config.toml
norm_position = "pre"
beta2 = 0.95
shampoo_beta = 0.95
steps = 20000
epochs = 52.0
Rows from block 3 of a small self-supervised image encoder, named by matrix and row number. Rows with one number belong to one neuron. Each number is 500 + 40 x the weight over its row's rms, rounded and kept within 0 to 999. All counts start at 0. Numbers have three digits each.
After each neuron's rows are labels from the 100 images, of 14848, where the neuron reaches its highest value: "responds to" is what is common among them. Only what is clearly more common there than usual is listed. The data: retinal OCT scans (Kermany 2017). In brackets: how many of the 100, against the usual share in percent.
# fc1: MLP up (model.blocks.3.mlp.fc1.weight, 1536x256), inputs 104-155
# fc2: MLP down (model.blocks.3.mlp.fc2.weight, 256x1536, transposed), outputs 104-155

fc1.319:493558510418541457501422460509545425462471518531473468566474510552524467547524492551517477523477511522419515583521495484500549448512493493458470442569481499
fc2.319:513399510492494541455481542524467511558513484463524493480497437410502509456556481463482459566539469581527466422523551487511452499550482479548525511483521572
responds to: finding: choroidal neovascularization (65 vs 29.3)

fc1.503:497505501509511466542534431517467513468532566528537505451461481465512461474565459551470504499511455429520508545542484508545580480499502502529533587453441493
fc2.503:526513487484522540458505565523526446501502512560494570514493530484482492524460541520473439606464505514474460509510559538532560539504557496487501494523565504
responds to: finding: choroidal neovascularization (65 vs 29.3)

fc1.607:551557540518471498610523496489461500525503519532451460437489476548493513495495486502466536506480445502474620504544486575530505485480470530472548447561482537
fc2.607:396487507531481533544554550510415511432441520510558473586496532482532463462501538488544509466524518560486536480510486472507510518515537497513491575433475508
responds to: finding: diabetic macular edema (40 vs 11.7)

fc1.483:493499504496518532523533416477473429454496532492457498515431530445544478540482519535582490495524475478473451508524548497491544473459508502536411441477493576
fc2.483:433535455468509481558444530532467509490476518458546534461572435576541447538498526555540494524508500487505467495476469519566491508503508488608525503457505495
responds to: finding: diabetic macular edema (41 vs 11.7)

fc1.587:516495523435449537469573512492492482522532449524457502483514453532487564481475488499482522449540489458481472503464503573515521438511590504490428463471494474
fc2.587:519496527520532504529524558554542571510495517448505427520523538465500541518504498467543514517480507464553555573508510511528483508498450469539509479488497477
responds to: finding: diabetic macular edema (35 vs 11.7)

fc1.631:495480607484536560528539517426576580465528599533479514501445506510514530482383504497503523485507533491549521478468482526519520569452546471516480470470491509
fc2.631:493553442518477503522449560503464501538513526503488482496465504470471471511526519452455478503553459521454477500505565444541497468499489494540521515459458526
responds to: finding: diabetic macular edema (52 vs 11.7)

fc1.694:459544494518490468520463528487517488575522552467518541484529495463530459493500460588452489497447466517504458498458496496473573512531453554470521495506484538
fc2.694:496452456465496540459482571482518529394455502474478448503481469542485522590495527474600493520519526542502487501485411504502470482427496531505515472504489528
responds to: finding: normal (84 vs 51.6)

fc1.663:542521429518472513582481486511514544458430543521474508513529505529491600488528499475529547574511498456550481475432568480436488505538471529520529519472478527
fc2.663:479447521485512454474548511509429441562488443526544498484502539503507390510536529526435463533500485520553523537531542478482474540528458528523440516540517448
responds to: finding: diabetic macular edema (35 vs 11.7)

fc1.306:523500496449492478526535470477481451483502514540405449572477425579446537489480458530504516447552485482566470505486535540491466472493557591513465500546557549
fc2.306:525454575513462484549451549479510487563491475553514513527433501487481474488467508490502495525450524494452558531478460474482573517513476451487571533483486443
responds to: finding: diabetic macular edema (29 vs 11.7)

fc1.591:496440474443506518500527549512526514462541468481526499521522590472524446501514420512471499493429482476500549520533536477413536528529526560522540489517450514
fc2.591:529550447554506496491492476503485479565481562501476475507483425525483551513597607480532457531547484542479456454449456573613528498557521505556453488494472535
responds to: finding: choroidal neovascularization (76 vs 29.3)

fc1.186:565401523483505517447485466505529449541553448451541498565518502478439515424512511452541560519491570550546471568564536447528544539429491515535525507520518553
fc2.186:440489530499524498541439551442489529445488517527466502499545518588525519525445509478550420493513436485487517448452550565471437489566509515409504468453455481
responds to: finding: normal (91 vs 51.6)

fc1.568:529534524480524509543413465483478480496470501470505520577525537502456502414529505528531495548562460474553428503489595443499414479485552493443461511477527474
fc2.568:501494509493491506444506531521509478440559556538478447494513422477552531585430535470502454464495547589472604503527508501548509563504454528538587476492455488
responds to: finding: normal (84 vs 51.6)

fc1.107:514505471488489489498495497478535592514448563513467525461549494532498498541433499472468597560465458439483538550466478451516581427558496544555432530494464495
fc2.107:540492460554415507531558457504443459486466415429515519502476551462499440463500570505497432553507498461463479461514527515477538586479539501555461493568472539
responds to: finding: diabetic macular edema (28 vs 11.7)

fc1.220:549421476488548534494490516505535433486508526524513472586500470491566497531509450513503503459476497542513506495524575540544484446507490511514509489541465579
fc2.220:512504467563485520516516504543552489534525502501504509531545485462509503445502569512496431534501522547458470478473510510471495532560448547564505494507483502
responds to: finding: choroidal neovascularization (91 vs 29.3)

fc1.599:547559406495522490445571499569482469506469466467437568492540514531501509539494547455467500543551504462494543504498471493542490541516572535478490473487450524
fc2.599:510486490433482506451534466411440492561526443461497517514450451446428568439512489469501530491440506475429504469464537495490547441447541433478538533487593536
responds to: finding: diabetic macular edema (49 vs 11.7)

fc1.477:486459519503552579523545476504550458496536497446486490547516457576432461501519483514494496517442588491478480527445557489494525539498494498568453519487528549
fc2.477:544562548505442467482502466505473506520489509583518469492518492498505442533482575439495482472500500525437534502447585469518453536557497476538460489503402431
responds to: finding: diabetic macular edema (28 vs 11.7)

fc1.147:519479526548500552485441472522503538500533398493485512494568512474502564452429479452573522558530412463491505424515497515516498545446490495541549501515466547
fc2.147:442505477486530437460529516484508535473568510533493491513541509530519488507478559555531485502529597545460507516490609557509442545477532439489454466531548501
responds to: finding: diabetic macular edema (69 vs 11.7)

fc1.600:574465449513460512531534413514452473463488476522544469470491500425486535489553482521510492449549500473521502513424463555474482491537505470504479462484485513
fc2.600:406452501446456475468521464513536461582507559470552530548494489528560453520509525495554495493526506592487461496562515576538475538496486464480493516487525494
responds to: finding: choroidal neovascularization (98 vs 29.3)

fc1.579:552450436425493477471495443502565533521472474467533426553449514552528435490450567527536483449512489482457508520433514547552538512512500469559482456495427517
fc2.579:462546481522573520515543490543547475524527517503465524444531511511436530476540464436483576569490476579487499528417519480490547465468521457474492596515515453
responds to: finding: diabetic macular edema (29 vs 11.7)

fc1.140:456495509507543520526467486503521469544512484506534447479460522516573564596500575524577528497569518519534524556554478593484524508460516513505494529507489527
fc2.140:594467477455492569532521536434483440537529509476506484558528490487467487457482490419433416525598468466433497558513550482558513516533521486477512494483567490
responds to: finding: choroidal neovascularization (85 vs 29.3)

fc1.580:477445487457514559468479606504526485455515487509435481509542466571491405499466528504510442559513482519552525507534530474534489492464567495479530546520539497
fc2.580:574573500482484492506509487495486495499524514541524473583510545498561568564455505515481453462510475585502495504458479511473482551529439525529476459427511518
responds to: finding: normal (82 vs 51.6)

fc1.689:483516492446466550528445482504538639546516456564485444487445435543456521446577534514516532484485475515413515494516473557508461471562506516479525527454500509
fc2.689:519411448506473507386487524558475476415467525477495502520551590435496553524510430475541499579513503460574457500445499462403506552404538481496493488500525487
responds to: finding: normal (81 vs 51.6)

fc1.695:536507457540454526595467392534458483542474474488510466500512588480507506491545469485556463564512398488471590535503503445527475519433467521491521495516455506
fc2.695:565502500543509491444526491470592562531510555471493448536555509517457478478552518476535419477496509471508393464405493548498484453574466497543460528494540523
responds to: finding: diabetic macular edema (49 vs 11.7)

fc1.210:468506514479460476490494416470459506458446503504459493470471512573536493474490439515559567479574473497530546529530552484577494486436509471473521589432509499
fc2.210:505488512480568501497543457439421515498594477457504508560576482460462502496455580524453471479543561499605544579469543485514486594595531478504533457504454466
responds to: finding: diabetic macular edema (47 vs 11.7)

fc1.620:505491515453509551489521523494487492468479591444486534463395517529563504469474527549501523465484464561518502456468542510499483469538544450508515533505522546
fc2.620:479492454530549521585491434527496471592448514528443417479573548534534555527486533433523492521448537520519447541401479474499594501533499536545522525451559493
responds to: finding: choroidal neovascularization (84 vs 29.3)

fc1.171:503523540452533529360487571505515492497456512515519476460481562500510519498548574451486459461518469454529459449456537562453493411541502462517563499515494488
fc2.171:521474498456512511484445497534527433577453530454487534528469437521520488512524522506455455540552487516451447597496436575523505529472506574558476516489541513
responds to: finding: choroidal neovascularization (82 vs 29.3)

fc1.229:559527476610481486495435499523484536505489506415489498485497525510509415449466558474534438560542479450489505426452522492590488481498508479504509513514515527
fc2.229:505470494484560481568483462447580513470462547489466484550526547496468540530569567481480483510581453561435455471586561529482478488530461548543404544488503476
responds to: finding: diabetic macular edema (52 vs 11.7)

fc1.41:534490467449465515491512489447509528507528481481554595475539482442505482512540479534460520540542534550623436523486556457554451538514523529506426537482495455
fc2.41:498542532476548545487474479433501497477534531506493463458537456510453539515510513463552444478513502487434520458531491485522506497528527503492525505502482527
responds to: finding: normal (79 vs 51.6)

fc1.435:567521495452562489453568564511581487568495528487449519576526468487531509429564539501449427557405513456447431444439469509499483448514528512541478539498485549
fc2.435:414514500449499485518468494543445571463534497505515481455551528543513476582494562553528516392529496583527517502445517478510484493570490484495481489501518449
responds to: finding: choroidal neovascularization (66 vs 29.3)

fc1.671:439472516517485542434553486464582521583528502544513594593506400438530511483506488539453522499534539551514471496475511527448550500441477561446544481480420620
fc2.671:491443542461492435535450486531468425528473425451474553503563572535472489536477537472510510469475468494528495562410457468483501458536573490525504487583542488
responds to: finding: diabetic macular edema (40 vs 11.7)

fc1.157:454495468526460533552563449524468519491462412452500438517470558607453462545553469508533504501413431477554462560512523501574501497535446474536475528535529527
fc2.157:551492538501527492466450532492507511548485568581556518530520453400565496493486492506540520477508584489482508473481446535482563452518535554533520481478412482
responds to: finding: choroidal neovascularization (66 vs 29.3)

fc1.757:484536502439527536455535477478581513459573540509579521481529484494493447514456463577514446494483518503466464490495484515547484467517516517523516513464521438
fc2.757:449510502510547428495527468538510498510456575560480523504532485531521500471492569504460485461484477545502510456540522566487504509525556491595444533494409517
responds to: finding: choroidal neovascularization (97 vs 29.3)

fc1.83:566417524550472589540445493520504476452459525509478471497534533424513528585470468532513523476520495544448540484487470492512512512532561497407540500571465517
fc2.83:475560463509507485448568489507485427442460489472520503560481542455494544455532491498462493518514554553514430499501549540593462447565491475541463484499549569
responds to: finding: choroidal neovascularization (94 vs 29.3)

fc1.73:514470515505533478481402492475501459505522521505547535587576515419485520523459537421516553468484531498538568550478545462433507561497538563468506437506509497
fc2.73:483480436481511465540470484600526558534526507498485518498455521500521517479481512452510451561484471624460449493531509464502458503550447478551528492470481571
responds to: finding: diabetic macular edema (28 vs 11.7)

fc1.88:567484484445500488558559491540575507495472562526547467494491429454475538526499513485496485484467539431482472465461437579454444533471501495605418549455453522
fc2.88:476535525512532414423456460531469538520505497572527514521500487518525403549466572514485421483488460562503467497570558494513494552552481529529548483516467477
responds to: finding: choroidal neovascularization (96 vs 29.3)

fc1.478:500511466457550492532496486466489505539497489486496494518604502462482448547550485525395559551518501539542524579455490465526544475520492554526529490488506520
fc2.478:504482515471474554516471545491440529410512522478490455524500483582512511476507515528600453471469512549456563450526492550471445506468504473458578540593503502
responds to: finding: normal (92 vs 51.6)

fc1.106:474478494433505427431514553602504538485484480519389552500517569445407488495527558485470544482479445487553546460513506505530515539468452540450587474509588487
fc2.106:478500566520480530603466500527509439430463626496559451484482494550526517559470537547531499393508562467376493476504572519520536490568466501517477495487530601
responds to: finding: choroidal neovascularization (72 vs 29.3)

fc1.32:488467603527619453487486445480553522526525538509574525453482526472546485508470469471537516428483486528575493525497510533513501515483465463573396489500485456
fc2.32:482485474533412521526630551545441484532513547530532486575420562474492513549514520453484506474459501485450508539497509518450521523468540461486516509447451505
responds to: finding: diabetic macular edema (30 vs 11.7)

fc1.647:468552535512554589537495484488552475508540579473499492438565471523543503485529430501494436548464479422504521526518485535555471544511534440437464512523485444
fc2.647:487502543489472510564512510505454547448489444526524510509497491501453462588429576458449552505497477450457511473570482474541498480525515508553514518451541552
responds to: finding: choroidal neovascularization (93 vs 29.3)

fc1.636:450530529477537534533467466515532428421542533550597517471530485442520512498445498522489480523527538579477503519471589502472520577482494505468542501460618515
fc2.636:544424482547480434485536506518466506535438569524484478520479563557514470518527516495501501556488477478498509511551449506485475499513520467535441477543409474
responds to: finding: choroidal neovascularization (81 vs 29.3)

fc1.177:468486500471490446428412517521528465486506497562557494392513537485529499548485454490522507463526451472516452493527567476475482522550458512597404505497499496
fc2.177:536480464534455500577591497474494481543497505461457512586505492465486494461500492467456510513443435506459522491465512500469497501439550468413546493409505568
responds to: finding: choroidal neovascularization (60 vs 29.3)

fc1.65:511491488461547485482521555536485500473508458540573427547538505546489582475498517503481514493422460537514489512505499510506504510521570531470557523486541479
fc2.65:584507452546477555514490550439492556560525545536529521545531490425516492556416483513528555462570452460487562445518508504565514525490447472511509463515443532
responds to: finding: diabetic macular edema (37 vs 11.7)

fc1.484:529515518471522466486495515479460435560534513486563538557514518523509493544446465513491504558535529552560394554569505428527462521475506507463435520500578505
fc2.484:445526530473516483512471525494464519422478544506497483447497446496598546556493510467528523404473499555435585460463489496512537532478495529546514471445442456
responds to: finding: normal (79 vs 51.6)

fc1.488:466542478523558499541465494474456506502502495514497494487523551583544524493451494504448395475506455589559523528534515489531528499577517529538465505462510422
fc2.488:506519517498507418443568511450546503468510540513438475542469463456450552555508501473543524512502568501473441457489447483441473554434459488516460525520431469
responds to: finding: choroidal neovascularization (71 vs 29.3)

fc1.443:546451502457532456486485525545518476502557547483514510501549501440538494493538506541497526562493545519539481535497479518610482459592518551513480425538513500
fc2.443:501520544562399591530524588494536511458579516582469542509425497468495523536493510468463464529521519451503446523491504458492526550429484545523523536501486550
responds to: finding: normal (82 vs 51.6)

fc1.134:489464480504578507456526548515478458517520541524431533445575415497550523531550440486460493533456490460559470487539476482474571481453503495464498447477486527
fc2.134:533522468496378484516503521553459503429495495499546380575476576520531509546503551539497504505532550543512512568469478530472448529526495528583496535519518511
responds to: finding: normal (78 vs 51.6)

fc1.75:488573439438533489496584510486484487520507459535484478484476536521546497569501497453501467543461505556561533536462549415505504522549519462463476477524513543
fc2.75:519465592550549538487480546519462520495464561472499443553565546499527547462429505501515514453511498440469507483497469546507528545456480559534507462492516431
responds to: finding: normal (91 vs 51.6)

fc1.598:458542518459481412454472448523528548548503598462511452474490514418478542448524469514472502461471522532510489541409516496497480496492455530508488484440491473
fc2.598:447488545588516520520554528478430478534501446535473449506486606531540538566510515420501508486494535546511547486549498507494498524497502467442460469500434526
responds to: finding: diabetic macular edema (37 vs 11.7)

fc1.277:526493501540482520486547607474479448514517546510458454546494480505449530474546509552474520480429519472462536452496441530521524466549525539519504454469465509
fc2.277:536457482550515499454480476438520562466554489491556485457513592461479487486453496496474482520477541476555525544473476499558566469519533425492472520542489537
responds to: finding: diabetic macular edema (57 vs 11.7)

fc1.615:542505505492529514497502488467531493521450483512539489567502505445491420492526537537487536452500494472553466562498533416480451526567443556422490496547534488
fc2.615:413414492523450465554517524559490570559527544461513516460496480561508598549529510433555480497420496545500505477409510535443516482397508433525547443474415545
responds to: finding: diabetic macular edema (34 vs 11.7)

fc1.244:491589499517483542550510535538513502511489517557443506476477554522516537532451488503480541498513493461493572461481476495526492472557487506547501535476531536
fc2.244:456532527492478489492515570489449551492473525447476486527528564480479500468548567500527524484532497571479506538496514465504539543503512503470458469504452499
responds to: finding: normal (82 vs 51.6)

fc1.162:493565457565572468568510508537494522475566579513570484468471435451504556459532541525443512503499517546560499501464568537541525491553537503520474511498471495
fc2.162:517404478503454527535493445476549464522461577413494495507477568542528501546502456528441475583553482519421478509577551518414501553523493547545541437521519483
responds to: finding: diabetic macular edema (30 vs 11.7)

fc1.519:448496482512484509485421520477517439552453570533537535436478546500566514530577417501413472532525489443554442573475498538503569520557507522486483488513506472
fc2.519:526487516516458533520596586553519517481563481568505500549434448471413487494523525508468496559538522506496489477530523477504519481449469504572525581481510532
responds to: finding: normal (87 vs 51.6)

fc1.624:515568463564509554467501403417472524510465528469516480502468551541480531545548521488563469462581563493556534512434483489440526559495535556435468425535467533
fc2.624:491434568501501492458498630605525490498486469534467528527536442449516483483491494512448521509468478519411469535511564470549513494524461447547499534530464485
responds to: finding: diabetic macular edema (33 vs 11.7)

fc1.151:549454470472475509555556505575443435452513496496525451563491396486522471448527549551429519449460564526528449558419485480492577506454448476458520486430482519
fc2.151:576436447495575567519497553502492493544551507527462543528501502471604494500485531533485502561496447531535561493554498516545481464455535460410530500543481510
responds to: finding: choroidal neovascularization (59 vs 29.3)

fc1.146:485502546471506484508551466529499493527511443519550593514478461473464512486531563440486512422530486505544483516552479513441492553469548467475464515498481542
fc2.146:545564447544516457538498449510430506531569561450501440512487508521492480519497492557499512516529488442540481497488525526571504514479540537505549443501515451
responds to: finding: normal (85 vs 51.6)

fc1.137:537455534550522515552439479485513507544516475456545551597481422461466458371465494465457508479543525485522498526575490449539432525467493481494496506526548491
fc2.137:490517459450550542470480520487474502464523501498445482452509473530463496577525537464528473518533536560542543486486560560481455522514487520454520467423507537
responds to: finding: normal (86 vs 51.6)

fc1.274:544510503507503475433582433524452496510521407464523477511527468522473493552502573460466535537514454478503545581521451576512444570531493512467499460478512450
fc2.274:465514495579497471451514571462517451532541563435470497493516432490483475420525444551469464445482497523455512434488474560501496498510486460491450492484507466
responds to: finding: diabetic macular edema (51 vs 11.7)

fc1.625:511447536497541449451546559471539509515463558521514505484545549501520491528490484485458474509535515497583489590441534522520556534553591503490451528471514431
fc2.625:534549486421518572489506499481528488477504461428500478404492436479506432559545503523528507478448504533507522442517430479483465482489522518518553536571530495
responds to: finding: normal (80 vs 51.6)

fc1.338:540537450454419469527482501499442499519521530546541551456550531542493495505472483444467550479469506419465509508473541488523526565525494510426500508424493417
fc2.338:458472499499460508471491503577513483512525507411560508479462464375559446501528524487548554468511463582512513502524450506488524536493598469529459444453468543
responds to: finding: diabetic macular edema (35 vs 11.7)

fc1.200:535458475517511511493462516465451449557500478508525557520534547516535501522534461502498471513490558431588523501541562494519578516525488467540456535496449462
fc2.200:549514494485444466516506497476524546450540555503453463466495406481487509467467504500507536514509535554495510494441484485481472541462483511452456508512472554
responds to: finding: normal (89 vs 51.6)

fc1.739:497492536515552542571418487548493463514484430500582503450505478605495444513506436429525490479451535523550457516517513585437504545486495509493524498524504510
fc2.739:476469488507467476512618576504434471470512556594445484509502465394445515508453554471476524497526443428418523544543435453518545525477576507475471528483514481
responds to: finding: choroidal neovascularization (80 vs 29.3)

fc1.763:451465519445482469458521531586408475547532459455461423465552438495494573461492551488506455507490546455528510449453536475487458522544459525438545482403517507
fc2.763:592507514437508519528515527533565504475479480543475491529419565512478496544524534477443444488490556462459560525564528456471459532527534524562510573450534500
responds to: finding: normal (79 vs 51.6)

fc1.418:503540513467458376496547552511517515489563476512390467531463529447481516481478463488551506497493530547513504541560556479468512568521481467526441533541480539
fc2.418:486534520533512582514498508474452510515413561493536562563535508490515460502493527488456496530493505527552530477512494484493485532488544559491574429483505502
responds to: finding: diabetic macular edema (39 vs 11.7)

fc1.339:467473426573486577517496567523459544435465515466481483562497506506462540448462461517534503537462469485455492538485457554486462456469527456507451436520364542
fc2.339:493500532454508474543540500462534514591545494485529514486521468536557458564527516480437517526536519527547499472462519475475434501533498530517490495484575521
responds to: finding: choroidal neovascularization (59 vs 29.3); finding: diabetic macular edema (32 vs 11.7)

fc1.405:581514511498535461468565491503450452476489438466494504485570496404399492471450604525466525489518490481525495582526550516435509493439409543555519490448497486
fc2.405:456535466530514504492483501439496532520520490486538454495438537454484461527561541492464478478484547513465499496442456483483531567618545538502493468523446484
responds to: finding: diabetic macular edema (32 vs 11.7)

fc1.512:461568556469494538494480423499486496492515528503493574600550573452435542520469498483484544517565482499468436456442526475554540508440470538453450436414536523
fc2.512:446518544501466488532539600537533475527490531477465421507517570516544487496476524509516517511481487486470573473533459512476517490531488549555487464539413546
responds to: finding: diabetic macular edema (80 vs 11.7)

fc1.675:495520531470560529481438494564491469525504541417443558571588556558586469506550526502487538461487483478538564526525543518548463533487565466511496525508525495
fc2.675:463537473532455413523495445486503517471457518561510461516379454403465476459441419469483462493569522571548440531514526501428493540522438561503475477500479521
responds to: finding: diabetic macular edema (30 vs 11.7)

fc1.441:473458493541502516496479496584437514439497544413441532528535538483519545420488527452542487507526499475568507513557448476528517566570439501498508450459591496
fc2.441:513469523399422497513451429495487431551487368540474499548504435488462432564484557482506451461537427523495572486435498454421528456503479555483542546595489503
responds to: finding: diabetic macular edema (29 vs 11.7)

fc1.67:501497504484503524436554541460504534596511482426514534478528495507570486427520467517482539545535494487563496561498540493516480483472546583486509537520503513
fc2.67:587551454479427483493444557453513435455589492532526468577588514476448439548493527555520486432511541462497494530464507486530490513545466517460495439491523476
responds to: finding: normal (89 vs 51.6)

fc1.414:541502492540492552540521446480489533516487461516506539583495473453481517496488449476555544490540424534459539475490546473518467477409492439557537467559537546
fc2.414:471487478480497448454514536473515466487543510489419497488468524488475540479494594508528505469504511504516561501520444535500485540474516467525494502505511519
responds to: finding: diabetic macular edema (67 vs 11.7)

fc1.740:463478544539471525540500443471461436525504528506501466491472473495481453507459593521450493495545506387543563533468571478438484543543470459542535541500497551
fc2.740:531488470498430448429515511539523556435489429465541492520544523467423564576540451515483542506465545544463439563519423449489543498541528562491511543559535435
responds to: finding: diabetic macular edema (29 vs 11.7)

fc1.295:433473515584443505564543508553549536506477454508536470519467464473551480484472524481547523536506585531485521546485482530556458462483534469517476567479457573
fc2.295:526506465494535422449435451476525526528431568451505489515448500537535427584553453477397465466547455567542383496548485520427503514512484474556454509541468460
responds to: finding: diabetic macular edema (36 vs 11.7)

fc1.26:474477449446506543474543576454436446510541504509549461493506534546522460498508483537474536569505580512545478522447491533465532429496512521484524578483492506
fc2.26:551524513548489452497487493550426571512519502506446507504494492462556552548525548459480513385434459454464534537531575539484485562504474521565526516455442566
responds to: finding: normal (80 vs 51.6)

fc1.350:523521457561513484452543521520497540464463486527507478391508465523481517570425522433426508483467486511499527521442517470506483440479462459557530512535555493
fc2.350:499531486468516442525457478571609470459437554491500469528573548473503557511504520507527525536653542541456474411483540459439500546537481529500536525507439479
responds to: finding: diabetic macular edema (44 vs 11.7)

fc1.679:522480550479571494539550472527484478433531482526537467497442526450544472499543492527538534531467512535563517479514511525575528557489505582530516567528610563
fc2.679:524551483527504492551546543462523509574488525506456471457592441485468461480490523476476511423494469503472488557529471515501563497544564514455485461462501523
responds to: finding: choroidal neovascularization (77 vs 29.3)

fc1.169:566463433563389511605572490568455485492444493473456535493532452509438529456503526513477512447494543543519479535499459468482444518547488544488482441489524523
fc2.169:447463490498562452466442467456549558531517478459473424544534509541489486517547534507426489431512485444575527513440461532437511485549495483471528501488498465
responds to: finding: diabetic macular edema (32 vs 11.7)

fc1.745:498496503484448510495528520514524520534475489459464487522488506496484507550456482512536512500494496499437563584499462528464436504488473467491590470462407522
fc2.745:574573528551462451534441447465466578539519461456522548525490458445551487390488517532456511549503530493468440510455468490512470550503499540445457366521519459
responds to: finding: diabetic macular edema (42 vs 11.7)

fc1.616:506503527486457466516526519514464401480465459471524517435555440588428546515487484470514451569408523473491484493568438496542521478528483536476532485509488553
fc2.616:569468503520475465423501521494534602532496490500433496533474537545590454510558498562547436503521483546537409468440499504457455418462472468500507487533508399
responds to: finding: diabetic macular edema (29 vs 11.7)

fc1.459:521526464424528535483481542482497558526539524503424509517531485430484531522531490488532512425497534527476499536476480479475515551491547512476469515493504465
fc2.459:481432495498495407455499530482517489456493557472485471492402499528513536470433530536477523531491450514485481451546625449531450414485418426534509520399495561
responds to: finding: normal (85 vs 51.6)

fc1.504:484499498497514556495479526543477517527541510532521458498477501572545491518538537528456453521471512544517531511422496500501542425555491477513472426521552525
fc2.504:455480536529472525519513522493532513505396493517473559546522522488439481465494473531482448488555478503531498481549503507488552430492561449511541557506426441
responds to: finding: choroidal neovascularization (64 vs 29.3)

fc1.541:530515492532487448427522511504434479414466512481512633477537467487459462436438548484461532525539492412453524502523487502484542516492533530438540467507489504
fc2.541:490504463481415545509483469405487406515554449473534551512483478456479527479504506486508535451518479465461541496453427551545510433562577510489490506515497455
responds to: finding: diabetic macular edema (60 vs 11.7)

fc1.282:570441497472554553452491556500562460475510545454529521449560461532545535510572457547419530522518507559580492533463426563503477576524514550500462471512523431
fc2.282:481478471466458549545525608459419550489514548527500449576532513531497471533464540512539474497454515550491552466499505583444464493506527518507522492529472500
responds to: finding: normal (85 vs 51.6)

fc1.658:447456533439440470406430549545473521495489468471461488516520639448502520492423534509491475536463496490514468485468498516439534546494539521473465484467514465
fc2.658:494509531571573470604510534567522477441463518501402473518524444529488571486491499447523496475524493464450452487512485488523569469523534533498419477515558552
responds to: finding: diabetic macular edema (30 vs 11.7)

fc1.328:503514396475551489458523573538516479487486496418521507569518467497435505527482496502522483511423554520459524561500448451499553527420492491469551516546504542
fc2.328:527527547476386461489419460482488508471463455456487546520554480504465462499478560543461563506498530474454497545471516448475531488481550504429486507553504514
responds to: finding: choroidal neovascularization (64 vs 29.3)

fc1.268:437479455515543472498513508489518511536473529528519501513472506490506486491575462479433488543504519499492482529502539472464460493495458529514509515430493491
fc2.268:535504514526496500432511453549509505456487463488507483453561569492444471526470549498497499459505468541602466420426462509452533579514520485532458533557549565
responds to: finding: choroidal neovascularization (71 vs 29.3)

fc1.654:512439485423515497545501496513495489522471461504500427566473556523549472514476556574539464463499490514497526498486541464533460525523452481526474517547479499
fc2.654:501504482501544512488539548558497511508509562579492490437475474514507551448486478454559531455466486543426478523555496523487549477418524453484519560427555396
responds to: finding: diabetic macular edema (51 vs 11.7)

fc1.573:505544549499515506450481482495517550513507468522497436482486500525500503514526529470499436528553546526479470596552477519519484483489473530520513523510502482
fc2.573:521401464488501484530563552454492429511521584453502479480447476451471471493442562522521493512560471506493510492534520497490434523530490406485465481508497543
responds to: finding: choroidal neovascularization (61 vs 29.3)